Rows from block 6 of a small image embedding model, named by matrix and row number. Rows with one number belong to one neuron. Each number is 128 + 32 x the weight over its row's rms, rounded and kept within 0 to 255. All counts start at 0.
Before each neuron's rows are labels from the 100 images, of 14976, where the neuron reaches its largest size: "colour at peak" is the nearest of a few named colours to the mean colour under the peak. Only what is clearly more common there than usual is listed. The data: photos of plants and fungi (iNaturalist).
# gate: MLP gate (model.blocks.6.mlp.gate.weight, 768x256), inputs 172-255
# fc1: MLP up (model.blocks.6.mlp.fc1.weight, 768x256), inputs 172-255
# fc2: MLP down (model.blocks.6.mlp.fc2.weight, 256x768, transposed), outputs 172-255

colour at peak: brown
gate.147 [134 196 153 147 119 112 177 114 164 125 130 120 158 136  97 162  99 173  86 142 132 112 118 120  85 122 125 140 100  89  96  77 115 103 137 123  64 192 169 161 122 177  99 127 163 139  47 138 108 114 150 129  61 137 141 185 149 138  99 158 183 160  74 179 115 129 134  98 135 107 159  86 128 119 138 152 163 107  93  50  91 117 163 104]
fc1.147 [148 137 147 144 174 162 110 110 128 138 127 114 131 145 142 126  97  94 145 213  79 161 112 176  59 102 153 118 105  83 179 141 118 162 154 147 203  97 121 175 127 122 131 129 184 107 144 220  93 158 116 177 167 128 113 142 118 115  81 137 169 148 114 142 110 107 129 110 127 123 128 181 132 108 124 111  87 165 190 175 134 125 154 172]
fc2.147 [123 179 117  88 174  90 151 128 126 109  63 137 150 133 114  68 116 116 122 149 240 103 104 175 102 131 128 204 162 118 122 125 165 196 175  94 181 126 165 147 102 104 102 145 165  84 125 110  93 117 147 182 119 144 104 133 137 105 107 101 181 112  96 184 136 113 113 176 113 133 121  91 117 121 151  90  84 177  80 165 102  97 155 137]

colour at peak: yellow; orange
gate.480 [174 184  41 128 121  92  91 158 130 101 128 123 195 157 103 115 156 152  97  97 132 107  69 106 109  93 208 133 114 128 151 151 172 137 162  84 157 142 157 190  93 122 181  75 156 156 131 132 129  88 165 165 108 134 131 148 148 137  70 129 155 144  77 147 112 152 133 118 119 126 169 128 117 166 154 135 118 114 151 142  72 123  96 157]
fc1.480 [109 138 155 146 164 163 126 171  68 113  94 126 113 137 141 157 121 163 130 123 101 138 143 182 154 156  85 135 167 110 127  95 108 136 171 114  39 104 130 155 106 162 128 138 122  99 110  86 130 211 113 150 104 158  96 176  88 174  72  93 138  79 126 168 138 104 129 146 123 126 116 108 129  90 141  99 126 138  93  75 114 145 145 124]
fc2.480 [157 154  78  84 147 129 121 162 137 106 119  95 167 168 141 149 144 144  85 132 182 149 127 144  79 183 121  94 124 138 123 176 141 163 161  67 128 123 138 163  29 118 151 142 152 133 136 175 103 130 123 163 145  95  65 126 121  94 103  83 159 144 116 176 135 183 140 153 130 114 147 119 117  79 129 165 103 163 174  97 118  84 158 166]

colour at peak: brown
gate.421 [139 112 111 133 152 126 114 103  92  80 191 112  93 118 110 116 175  94 153 170 119 207  92 128 124 133 169 140 158 134 131 121 165 134 104 131 132  93 155 116 130 153  74 103  82 130 125 105 191 137 137 126 163 144 114 123  89 121  94 138  85 149 157 115 113 150 152 158 103 148 110 136 130 148 150 110 115 144 117  94  94 134 148  70]
fc1.421 [165 140 158 132 155 130 139 128 161 143 151  92 115 160 173 144 177 173 137  93 130  38 115 126 115  61 129 123 137 168 138 169 112  82 133 163 143 169  85 145 121  75 178 119 125 170 147 146 157 135 122 134  99 168 177 130 166 108 183 129  41 110 151 150 138 110  50 122 168 146 108 152  97 123 153 143 146 144 132 146  94 119 104 154]
fc2.421 [108 185  81 147  70 129  90 140 111  95  80 117 154 171 132 160 104 109  86 140  97 175  99  97  84 147 192 116 111 120 138 116 144 112 118  95 145 122 118 123 110 155 121 135 122  69 134 120  70 157 129 133 172 124  88 207  99 174 123 114 162 154 139 145 108 175 157 157 157 115 138 137  67 159  85 113 101  53  71 129  76 182 151 101]

colour at peak: black
gate.718 [108  87  54 131 112 152 147 110  85 138 103  92 107 134 124 132 104 197  76 159 117 123 116 117 109  97 115 147 122 143 128 142 103 182 153 130 143  97 137  83  96 143 156  77 152 122 151 175 139 144  95 149 137 121 130 153 146 177  98 143 149 126 116 177 142 134 187 116  88  49 146 131 122 124 196 159  97 130 167  79 122  70  97 107]
fc1.718 [115 108 178 147 148 106 142  67 180 113 143 118 150 159 108 124  98 115 147  75 119 165 121 121 169 137 151  39  86 172 149 180 142  75 164 186 126 103 143 123 160 145  91 185 141 137 106 137  83  85 133 116 137 152 169 149 162 152 136 173  64 119 131 104 117  78 119  61  99 135  83 107 152 156 147  89 217 130  72 143 109 156 111 142]
fc2.718 [ 97 168  91 142  97 201  97 129 156  93 114 154  92 179 162  91 127 128 130 189 112  87 114 134 132 148  90  83 157 130 126 146 174 155 110 141 117 116 163 143  76 120 131 143 128 154 114  98 161 151  86 106 144 119 182 103  66  84 166 145  96 120 149  99 164  92 152 103 174 132  86 156  91 127  52 123  88 204 132 118 209 114 128  89]

colour at peak: green
gate.538 [109 138 194 114 137 170 119  55 127 158  92 153  78  99 133  33  93 141 181 101 113  88 176 128 100  90 163  96 104  74 126  89 165 128  92 106 151  92  96 104 158 134  92 152 120  78 171 133 133 140 112  99 100 118 217 113 159 111  97 135 152 173 182 134 136 106 137 157 105  93 141 197 104  94 161 188  97 139 137 124 127 135 190  79]
fc1.538 [103 144 182 133  75 134 113 132 123 133 114 181 125 155 237 127 144  99 134 149 135 103 135 101  94 107  79 125 113 143 154  76  93 149 155 124 183 140 132 110  94 103 116 141 144 120 139 139 126 161 142 120  97 177 168 106 129 150 136 144  91 102 166 129 107 130  88  95 165 118 130 148 138 148 107 162 126 181 106 135 155 125 118 162]
fc2.538 [121 141 141 127 128 155 173 156 119 103 143  89 144 120 138 147  69 188 109 166 125 119 109 111 143 120 100  88 132  87  79 243 188 148 135 162 114 114 179 121  62 119 117 143 101 138 102 112 147 189  76 131 129  69 147 155 109 125 114 120 140  74 151 107 128 110 125 136  91 142 157 132 164 119 150 173 149 136 104 103 126 155 120 145]

colour at peak: green
gate.517 [113 157 100 137  91 160 147 117 110 140 143 169 131 188 132 117  82 133 108 104  56 156 116 126 161 109 203 135 134 105 126 147 113  83 118 112 152 118 114 132 114 108 111  36 152 141 117 146 121 142 120 132 120 110 165 137 122 133 123 110 229 174 119 140  64 148 127 108 107 103 118 205 146 163 148 159 105  86 120 132  97 152 151 152]
fc1.517 [160 107 151 126  82 138  82  93 116 172 106  93 146 168  92 102 128  85 208 108 129  80 154 132 126 104 131 131 159 119 137 110 132 156 122 138 131 114 195 208 118 151 110 112 135  49 100 136 156 124 154 111 152 191 129 117 100  99  88 153  77 132 111 118 121  86 108 148 120 127 130 172 128 144 109  37 116 190 141 138  83 135 102 138]
fc2.517 [160 147  62  95  61 152 126 119  93 115 107 108 115 178  95 113 137 131 122 141 134 135 148 114 130  80 189 127 153 145 111 150 161 159 117  98 108  98 176 161 152 151  74 115  88 125 134 116  91 132 122 103 124  88  98 116  72 139 141 125 164  64 148 114 139 113 178 149  83 144 139 154  96 168  91 131  61  86 125 153 134 135 163 206]

colour at peak: pink
gate.316 [140 133 117 121  91 194 130 136 166 131 200 113 165 126 133 105 153 129  80  99 175 158 112 151 118 111 128 154 102 115 116  72  93 116 130 139  85 126  37 143 165  58 149  94  90 126  69  96 173 103 180 131 127 138  84 132 142 107 125  70 104 119 135 187 188 169 160  89 143 118 141  46  76  91 118 138 140 112 148 123 127 147 171 113]
fc1.316 [129 186 156 184  99 149 138  78 123 162 135 123 103 125  97 124 159 110  71 103 115 144 141 135 126 159 120 143 161 140 156 141 103  81 180 208 139 140 154 115 170 146 125  91 145 153 141 149 126 164 134 115  83 116 142 106 183 140 127 189  93 119 153 138 171 156 101  93  92 148  71 114 136 184 135 120 180 112 128 110 160 139  60 119]
fc2.316 [134 110 206 102 137 104 125 160  97 121 108  93 121 120 132  97 107 139 129 120 147  62  84 126 143 124 142 151 122 146  54 101 106  68 118 115 139 117 134 121 109  98 125 130 168 128 101 122  83  95 172 147 185  98  67 162 112  94 145 119 131 100  75 166 152 127 136  89 131 169 175 102 140 138 200 124 110 100 127 146 179 133 130 197]

colour at peak: grey
gate.238 [116 213 158 138 169  97 136 160 164 156 157  94 175  80 171 136 115  83 133 129 167  93 100 170 135 135 130 129 134  62 137 147 186 122 119  99 104 142 178 148 166  53  96 164 180  94 133 121 150 117  96 157  92  98  54 132 173 108 157 123  68 166 106 160  79  81 132  92 163 149 107 155 127 173 114 127 117 141  92 157 160 125 120 187]
fc1.238 [164 142 115 102 173 119  66 151 128 149 151 120 203 129 136  50 168  95 154 138 128  92 119 101  72 178 169 137 145  56 103 103 148 130  92 125 109 177 145 163 168  70 152 172 135 172 121 192 127 117 125 164 165 110  93 114  98  73  96  70 131  76  88 176 128 139 135 141 107 111  95 118 147 111 117 140 121 125 156 172 201  71 169 158]
fc2.238 [127 104 116  91 132 132  81 132  97 132  47 163 100 136 139 151 215  48 109 135 180 153 122  53 142 172  90 142  90 162 120 183 123  99 111 113 117  97 159  67 128 109  89 148 156 175 114 101 117 132 140 203 101 135 124  88 120 100 169 155 151 147 143 136 127 128 136  59 106 110 187 116 103  92  91  90  86 140 115 143 148 136 175 103]

colour at peak: pink
gate.506 [131 148 157 129 153  87 128 120 131 112 133 100 101 179  95  81 197 100 171 133 113  44 149 175 135  70 169  82 112 216  77 173 132 163 112 221 147 119 156 111 141  99 155 113  99 101 101  85  48  94 143  85 116  67 109  81  97 119 156  78 171  40  65 175 150 134 113 137 136 137 154 127 102 148 166 119 122 162 171 143 128 127 118 129]
fc1.506 [119 163 128 179 148  80 146 113 182 185 140 104 165 120 176 160 133 108 116 145 133 106  88 102 193 144  82 170  92 152 106  91  80  93 131 157 180 140 102 103 159 170 143 125  73 154 125 173 159  95 151 114 160 132 118 111 134 111 140 137  90 151 161 128 149 124 132  66 107 109 157 102 158 186 142 134 169 198 155 141 132 163 110 149]
fc2.506 [ 21 142  95 183  81  91 129 193 135  61 132 128 100 114 158 110  72 118 116 153 187  94 157 107 172 159 131 115 141  91 120 192 110 210 134 111 123 130 172 111  83 155 122 121 122 135 115 135 160 134 141 136 138 173 158 135  89 149 109 103 181 120 141 159  95 169 120 121 156 110  92 154 140 106 108 111 146 158 182  48 149 152 162 104]

colour at peak: brown
gate.42 [133 112 117 183 119 153 134 140 134 120 142 138 111 102  93 141 115 149 136 132  94 148 137  62 196 125 116 135  97 127 166  65 148 109 175  83 120 175  99 135 158 100 173 108  94 122 159 154 158 103  88 100  57 152 108 138 129 184 111 150 121  81 142 164  59 116 123 137 122 101 111 172 148 119 188 117 122 107  65  93 164 149 170 103]
fc1.42 [180 130 135  84 157 115 155 155 167 143 151  67 136 135 123 155 118 145 163 205  88 134 164 149 130 197 156  36 156 128 176 125  86 151 116  70 162 200 171 117  67 112 140 124  99  60 121 174 118  89 126  57  98 154 173 146 110 142 132 163 100 209 100 183 209 133 148 108 146 156  86 103 145 111 188 130 105 125 174 139 128 134 137 158]
fc2.42 [ 80 131 110 145  83 145 149  73  83 145 110 119 183 163 162 158 169 111  97  98 139 121  82  76  77 101 210  64 138 117 143 156 128 106 145 125 119 156 139 140 132 126 121  71 213 130 167 148 104 130 139 170  96  81  60 163 129 217 110 125 152 195 145 145 152 157 122 107  81  79 112 202  98 163 194 131 131 125  57 127 140 140 140 183]

colour at peak: green
gate.729 [163 107  74 153  74 125 168  71 127 132 155  77 101 150 133 129 168 127 106  84  54 168 120 105 142  32 190 143 149 112 168 185 171  89 150 139 193 111 125 156 150 120 134 103 108 124 133 142 164  91 160 137  80 135  84  58 180 130 108 126  92 116 192 123 128 143 162 171 121 193 134 164 117 188 117 110 143  83 151 194 132 125 119 147]
fc1.729 [162 168 184 144 100 150 170 201 117  97 135  90 136 112  87  89 118  78 139 132 165 166  63 120  85 158 152 146 168 134 147 115  99 126 150  95 124 117 121 147 129 103 109 165 148 100  54 142 174 103 171  89 142 100  87 132 114  98 140 143 115  58 169 122  88  85  92  84 175 158 137 108 124 116 148 124  93 118 160 113 128 122 166  96]
fc2.729 [115  83 114  67 174  51 125 183 157 115 121 115 146  94 110 163 106 129  98 177  52 133 102 167 123 125  88 127  84 153 106 111 100 179 147  51  96 166 100 113 129 154 172 164 156  92  79  89 104 124  96 127 104 121 121 113  95 158 155 127 158 116  74 123 132 101  93  90 154 134 145 151 146  89 118  70 171 148 122  98  81 114 124 122]

colour at peak: grey
gate.230 [117 129  87 182 120 216  87 109 115 202 178 153  63 124 121 160 157 100 150 112 110 177 116 133 124  80 150 115 138 131 143 115 139 124  68 106  88 158 104 161 146 133  33  82 120 113 163 123 161 122 114 122 151 120 171  97 116 155  95 107 132 149 114 122 120 149 152 120  87 164 153 198 128 140 148 119  85 122 137 206 172 101 183 139]
fc1.230 [147 169 129 119 122 209  91 103  87 155 114 161 129 136 155  89 160  18 174 114 145 138 133 101  98  89 190 172 147 149 209 139  90  67 134 119 105 183 112 116 101 120 129 150 188  99 118 107  68  50 155 166  94 119 176  98 148  93 128 139 117 189 146 114  98 128 121 154 106 109 106 159 135 159 160 119 141 132 139 148 129 104 173 147]
fc2.230 [ 44 119  75 152  77 129 199  82 159  94 103 180 127 154 133 151  80  70 131 148 155 120 161 111 134  73 130 121 104 131 204 129 141  78 186 128 130 146 144  72  80 141 101 124 125 130 161 150 150  78 148 149 132 160 213 191 141 145 114  93 125  94 132  59 111  77 144 178 116 148 117 138 139 100 110 179  89 119 138 131  74 160 116  89]

colour at peak: cyan
gate.174 [168 144  80 138 147 139 149 138 129 127 122 140 158 161 121 147 215  99 146  60 164  71 150 148 172  91 149 117  76  93 117  64 143 165  89 139 139 116 101 142 164 101  86  78 130 164 143  88 152 176 150 101  90 108 139 156 126 111 100 155 169 146 144 180 105  51 104 131 144  36 102 134 137 160 184 141 143 201 185  86 152 150  91  97]
fc1.174 [101 192 195 161 198 132 152 158 101 119 120 148 119  82 166 124 112 115 140 171 127 174 132 100 150 147 105 101 112 146 125 158 139 140 149 180  96 146 118 124 108  93 127 150 140 109 135 158 104 167 123 110 147 104 159  86 138 109 179 111 149 173  81 141 142  26  94 158  76 155  72 193  94  53 110 124 181 147 120 159 110 100 105 164]
fc2.174 [102 106 168  86 108 179 137 149 183 165 211 142 169 125 133 159 159 151 201 139 110 131 122 129 191 105  95 111  82 194  66 136 143  78 131 153 110 147  71 136 148 182 146 134  99  79 175 112 168 118  99  81 146 124 126 117 159 121 172  81  95 146 120 105 134 120 136 147 154 159 114 118 137  83 155 118 151 145  92 174 157 115 134 164]

colour at peak: black
gate.7 [123 115 160 179 144 191 115 141 141 160 146 104 102 107 103 121 141 111 136 131  72 163 124  95  61 113 104 125 121 113  84 171 155  94 184 127  93  86 121 203  97  88 150 102 167 125 155 157 140 165 121 123 101 120 141 211 162 172 145  92 189 158 112 156 160 159  99 137 147 132 113 144 214 105 160 175 134  80 183 125  87 137 139  86]
fc1.7 [159 107  94 121 129 142 180 102 191 133 128 169 107 146 205 141 184 151 149 166  92 136 133  84 115 130 144 136  87 138 109 183 128 121 115 101 104 124 117 124 118 103 119 127 155  94 174 127 116 168 170 115 130 135  86 145 113 141 127 145  97 203 149 139 101 118  87  63 117 162 111 151 106  74 117 108 131 103 123 157 100 148 135 109]
fc2.7 [ 91 138  74 151 122 105  97 111  85 127 123 159 117 169 151 118 163  78 140 200 131 154 143 127 108  62 151 111 203  26 117 172 176 125 132 101  96 107 139 135 123 113 187 115 145 133 169 126 147 155 133 128 140  71 121 167 113 177 121 126 110 100 197 109  73 135 143 106 118 109 157 135 134 123 135 135  71 131 122 183 111 129 135 127]

colour at peak: pink
gate.658 [171 152 165 118  98 165 114 127 129 100 149 110  88 195 154 106 120 184 110 138 134  80 133 115 142 138 138 152 172 152  97 178 122 152 205 115  77 158 130 166  76  99 174 151 122  73 175 143  71 154  98 170 121 109 167 135 112 101 198  89 117 134 153 149 126 145 104 173 118 112 101 131 156 130 138 189 147 159 121 134 122  92  91 204]
fc1.658 [111 126 141 140 144 131 112 104 101 117 112 135 163 117 166 111 218  78  96 134  98 162 127 183 127 138 127  62 146 106 106 121 149 128 160 122  65 172 129 117 108  36 154 171 120 147  97 110  75 150  56 153 106 121  93 164  69 137 144 102 128 183 113 141 135 135 164 123  90  82 162 148  89  65 137 182 120 106 157 167  58 126 138 116]
fc2.658 [121 137 123 167 127 104 105 147 143 150 125  80 126  80  98 120  59 148 145 105 120 127 118  75 122 156 172 209  77 161  66 122 109 181 195 149 108 169 180  71  86 127  52 182 105 115  90 169 143 138 127 123 119 160 124  59 124 126 114 138 175 102 168 172  99  82 149 151 127 119 129 156 139  65 129 122 141 154  76 121 110 110 174 142]

colour at peak: brown
gate.333 [109 117 146 133 110 149 111 112 137 138  53 161 170 164 122 111 117 119 138 127 149 134 169  88 130 155 145 149 105 154 108  47  73 150 103 138 158 110 161 126 148 121 144 110 140 173 159 140 155 157 127 159 128 124  90 155  88 183  70 157 161 127  90 138  81 166 138 164 115 138 117 124 105 117 104 146 109 119 129 136 165 121 105 148]
fc1.333 [ 89 105 100  70 172 127 152  92 141 131  46 149  72  45 104 121  84 108 107 141 136 165 157  89 102 142 100 176 127 132 160  91 144 145 128  90 107 132 114 104 131 130  99 155 106  90  73 116 157 141  94 160 132 118 116  90 115 166  88 169 122 116  90  92 143 143 129 116 141 112  98  73  73 117 109 129 109 122 105  74  73 165 111 105]
fc2.333 [151 112 139 109 136 179  81 152 124 151 170 134 139  74 148  98  81 104 161 131 132 100 138 132  88 122 167 137 172  98 100 157 139 153  94 127 127 120 106 142 172 127  86 124  61 132  62  97 197 151 165 120 159 130 166  75 109 113  96 128 129  98 134 129 117 172 123 134 157 137 130 148 156 152  85 112 140 160 177 105 194  65 126 120]

colour at peak: brown
gate.296 [198 123 114 119 139 113 158 143 134 114 118 112 124 124  74 180 114 128 106 103 145 133 138 117 118 112 120  98 172 132  58  89 111 172 130  95 160 173  77 193  95 188 101 151 151 120 146 144 167  89 171 134  59 159 147 125 208 100  87 160 101 109  96 159  92 145 147 167 124 104 145 141 156 121 150 133 149 122 134 121 144 141 175 103]
fc1.296 [135 159 113 152 138  61 107 127 158 145 163 113 145 151 106 154 124 104  87  77 145 141 146 130 112 109  69 192 130 151 168  94 185 119 159 206 137 111 163 103 163 181 164  71 150 130 174  71  71 129 147 152 125 155 106 110 157 102 128  96 141 123 144 191 137 131 132 128 154 138 158 124 115 150 130 132 130  78 117 123  99  46 100 130]
fc2.296 [111 122 166 121 139 108 124 148 201 134 137 117 127  82  81  94 147  94 124 116 216 106  79 173 155 103 117 159 117 136 116 149 160 179 102 105 126 142 143  66 127 151 155 196 125 157 149 174 149 147  84 131  79 169 130 117 141 128 154 133 119 138 103 103 195  18  96 151 147 120 160 109 111  68  98  94 156 191 129 118 157 123  91 103]

colour at peak: grey
gate.60 [142 111 123 134 121 155  82 155 108 124 135 108 113 123 126 133 121  86 117 132 132 111 148 115 165 111 145 116 160  98 113 156 186 121  78 106 124 126 189 158 161 112 145 158  94 119 154  64  91 100 104 141 125 126 143  90 136 144 170 107  96 148 117 146 104 129 170 122  56 106 109 106 139 173  81 116  93 144 111 169 176 101 129 130]
fc1.60 [ 84 143 131 106 141 138 161 130 155 148  75 179 177 155 147 130  83 117 166 163  48 174 112 123  88 177 109 105  71 151  80  54 147 105 107  91 111 138 144 126 114 110 131 158 161 176 128 157 182 139  79 123 178 138  92 132  96 138 163 136  76 153 103 116 169 142 104 147 103 156 199 119 174  96  98 138 156 165 166 162 135 152 121 141]
fc2.60 [109 104 124  94  86  95  96 110 182  97 169 139 118 131 122  68  88  97  99 120 157 130  80 145 117 124  89 144 145 120 101 128 137 161  74 114 143 136 158 105 119 143  90 167 110  73 114 125  92 146 135 136 101 156  78 157  67 189  98 135 173 142  82 148 165  69 123 141 154  97 152  82 145 115  86  90  78 106 111 154 139 159 166 125]

colour at peak: green
gate.8 [129  90 138 162 159 190 136 115 138  89  62 158  96 159  92 135 122 131 149  92  80 100 188 123 102  82 132 107 156 180 163 102 137 148 122  56 113 116 203 155  66 123 108 148 137 104 144 159 117 119 106 142 193 199 181 165 124 122 158 108 166  96 129 128 181  66 115 171 164  61 140 144 162 100 150 104 114 115  76 127  77 150  81 106]
fc1.8 [ 94  99 118 108 152 108 166  92 148 126  78 128 156  66 101 117 130 146 124 187  93  96  70 130 146 129 136 168  85 146 105 124  48 144  93 128 118 170 124 149 159 152  63 122 101 132 159 163 209 161 114 117 117 154  91  91 142  77  30 176 140 161 113 181 171 183 154 150 149 152 103  93 125 129 145 111 135 181  82 106 136 105 143 100]
fc2.8 [142 134 171 138 156 124 113  93 147 170 130 119 134 153 114 185 114 148 210 156 146 123 163 109  88 119  57 144 110 157  56 122 164  76  88 113 143 176 134 132 179 125  81 163 101  89 161  98  97 128 147 155 151  76  99  78 189 166 135 114 104  94 154 103 174 142 116  96 104  98 129 127 131 132  98  99 144 107  81 127 157 149 113 147]

colour at peak: cyan
gate.89 [102 146 103 148 114 118 190 106  92  80 134 102 152 123 100 113 171 183 161 133 103  67 104  81 125 107 147 142 118 149 202 107 188  92 144 138  78 176 100 196  90 123 128 117  99  66 142  71 133 145 153 105 129 125 161  86 165 103 142 112 153 100  81 161   6 114 157 105 115 114 119 130 106 150 187  94 194 115 136 151  95 141 117 170]
fc1.89 [163  88 115 102 134 141 116 129 148 118  99 138  65 107 100 128  94 165 124 119 104 128 141  99 123 146 113 120 102  92 107 120  96 164 143 159  85  93 132 139 136 165 122 119 165 138 155 115 145 164 126 123 167 160 163 149 189 103 109 169 185  97  97 112 125  94 202 161  57 116 120  93 128 107 150 178 127 146 182  53 110 111  90 134]
fc2.89 [102 153 173  65 174  64 127 138 133  85 163  83 203 106 155 117 109 152 140 156 117 125  93 197 174 135 147 127 106 155 121 151 135 137 134 148 156 131 174 130 138 167  75 179 101 149 121 139 122 166 118 144 192 147  62 101 103 120 147  95  84  75  75 183 118  99 107 112 135 186 100 189  80 108 114 143 148 129  76 128 121 135 135 109]

colour at peak: green
gate.724 [ 98 177 148 167 104 140 149 126 101 123 162 111  87 165 115  86 171 125 129 128 126  95 111 131 124 117 167 100  83 160 146 216 173  86 157  74 166 177 135 149  95 149 203 101 139 143 141 172 159  98 144 107 125 119  80  45 129  82  83 163 144  81 171 128 129 115 123 146  89 151 143 190 140 177 192 140 105 127 177 112  58 103 165 135]
fc1.724 [190 231 159 184 189 134 101 136 111  86 167 168 168  60 136 161 168 113 106 152  99 179  98 170 119 148 117 129 100 132  91 142 172 163 135 108 131 104 144 122 116  73 157 104 208 113 161 146 140  75  54 110 102 123 116 110 126 117 135 107  74 144 109 143 161 121 161 107 145 108 133  85 140 109 137 112  80  65  92 111  78  45 171 130]
fc2.724 [165 137 106 121 214 143 152 106 122 135 155  99 119 176 147 140  77 134 119  81 133 140 146 135 124 117 146 112 111  97 191  95 144  93 207 148 184 154 143 161 102 132 107 124 120  97 170 102 113 109 122 143 147  74  84 124 134 199 166  80 109  98  74 162 116 118  45 120  90 134 138 121 132 111 143 129 182 138 149 159 127  54 130 168]

colour at peak: green
gate.11 [158 169 104 175  95 175 124 123 147 128 121 128 133 140 156 118  95 150  94 150  86 144 105 128  91 118 153 128  59 113 145 143 116  82 120 149 117 174  57 128 127  77 133  87 160 167 105 168 143 146 123 138  75 132 189 169  85 142 121 129 120 149  83 128 121  73  90 126 168 147 150 153 132 155 122 136 128 158 144 131 116 111 202 141]
fc1.11 [117 187 103  99 181  95  80 159  65 152 145 159 158  79 112 104 198 115 139 154 145 171 124 145 139 174 164 153 169  84 156 100 133 226 129 134 168  94 174  73 179 124  82  91  78 189 102 199  85 122 120 174 125  96  67 140 101 118 109 145 109 153  99 155  87 180  94  94 180 137 196 128 116 108 137 106  78 131 178 130 154 128 183 126]
fc2.11 [113 142 122  93 105 129 142 100  92 151 158  99 101 157 149 176  97  71 161 119 117  93 154 157 145 112  91  90 138 147 108 196 179 183 146 155 106 145 127  75 173  97 132 154 138 143 164  93 140 162  74  99 163  90 162 104 193 123 140  64 115  96  82  70 153 126  98 141 146 115 134 117 113 144 114 214 122 208 147 128  86 122 104 133]

colour at peak: pink
gate.46 [163 151 162 166 156 130 127 102  97 125 178 117 130 133 136 147 114 111 109 107 164 148 109 170 136  64 111  93 188 154 131 126 151 140 177  86 149  89 164 150  97 112 177  54 171 130 176 167  80 120  91 139 128 168 185 142 180 142 183 125 162  91 180 154  94 109 196  91 130 113 113 112 154 140 145 145  98 153 161 141 154 114  85 119]
fc1.46 [100 136 180 142 151 148 106  77 134 111 134 106 112 111 129 118 197 160 200 109 129 123 100 150 107 123 123 153 185 133 125 125  95 130 150 109 178  99 140  96  82  93  96 135 111  94 153 189  75 139 145 166 136 193  89 173 116 110 165 133 152 173 113 131 142 116 103 184 130 127 159 165 145 111 127 134 148 134  96 165 118 156 126 146]
fc2.46 [132 135 116 133 144 132  58 114 120 153  86  80 112 150 172  71 162  51 133 137 134 149 151 138  71 158 172 125 213  91 142 111 172 164 148 135 146 117 135 127 136  93  88 116 162 148 152 145 127 129 130 143  84 132 113 149  87 109 139 114 145 143 111 175 167 112  98 106 110 118 135 125 132 159 114 124  39 107  66 156  99 139 168  83]

colour at peak: orange; yellow
gate.208 [167 198 146 102 142 147  96 139 110 151 122 141 145 184  40 146 151 169 153  98 158  85 100 142  78 113 109 160 135 132 101  78 165 145 149  92 117 144 132 161 159 141 157 185 154  82 125 111 112 156 126 147  98 141 130 106  90 122 126 124  93 148 163 201 129 120  70 142 167 103 174 115 182 132 148 154 129  88 168 165 114  90  86 100]
fc1.208 [ 98 148  88  54 147 157 126  94  62 110  86 174 124 169 128 137  96 196 167 111 135 113 132 121 121 107  97  92 157 116 143 114 194 125 158 125 177 119  95 149  87 129 150 136 120 112 110  69 199 108 134 127 117  82 190 115 137  80 135 111 104  72 121 123 165  34 123 127 176  95  80 205 126  94 130 145  75 182 208  57  70 156 127 168]
fc2.208 [112 141 134 150  72 127 147  76 136  93  21 165  99 105 172  99 107 119 102 188 130 166 101  96 105 151 138 103 139 101 156 165 113 152 146 142 132 124 140 139  91 192 104  91 132 129 114 129 121 220 119 137 168 127 110 175 124 201  96 134 175 153 149 104 147 132  92 109 155  82 118 139 117 133 106 125  90 114 160 157  78 151 127  61]

colour at peak: green
gate.434 [124 112 113 156 113 119 121 171 154 178  90 162 126 123 134 198 100 119 155 131 112 174 129 118 101 144 183 122 107  76 161 162 148 104 139 103 127 144 142 179 160 178 105 120 164 144 166 171 199 135 124 215  98 165 118 169 136 143 134 107 181 126 166 145  73 146 151 123  70 141 107 165 198 198 152 143 111 167 105 108 183 162 127 182]
fc1.434 [204 153 164 207 130 199 140  97 169 168 119 109 122  81 117 140 111 123  95 145 140 127 129 125  90 136 166  90 169  77 135 116 134 101  96 126 123 141  98 113 103 133 173 109 127  86 114 163 197 172 141 106 143 103 165 135 192 118 160  98 165 142 100 169  96 128 154 164 160 123 128 105 156  86 107 115 108 162 168 110  77 137 102 122]
fc2.434 [ 76  59 152  87 123  80 111 155 140 120  92 130 158 173 186 164  89 106 140 109 133 134 112 171 153 194  98 100 183 136 150  48  88 141 134 165 154  22 195 116  99 163 147 132 182 109 136 120 106 136  91  86 159 146 134  96 168 117 120 162 150  99 132 126  74 134 103 124 111 131  88  73 132 117 113 156 139 115 104 125 141 183 140  83]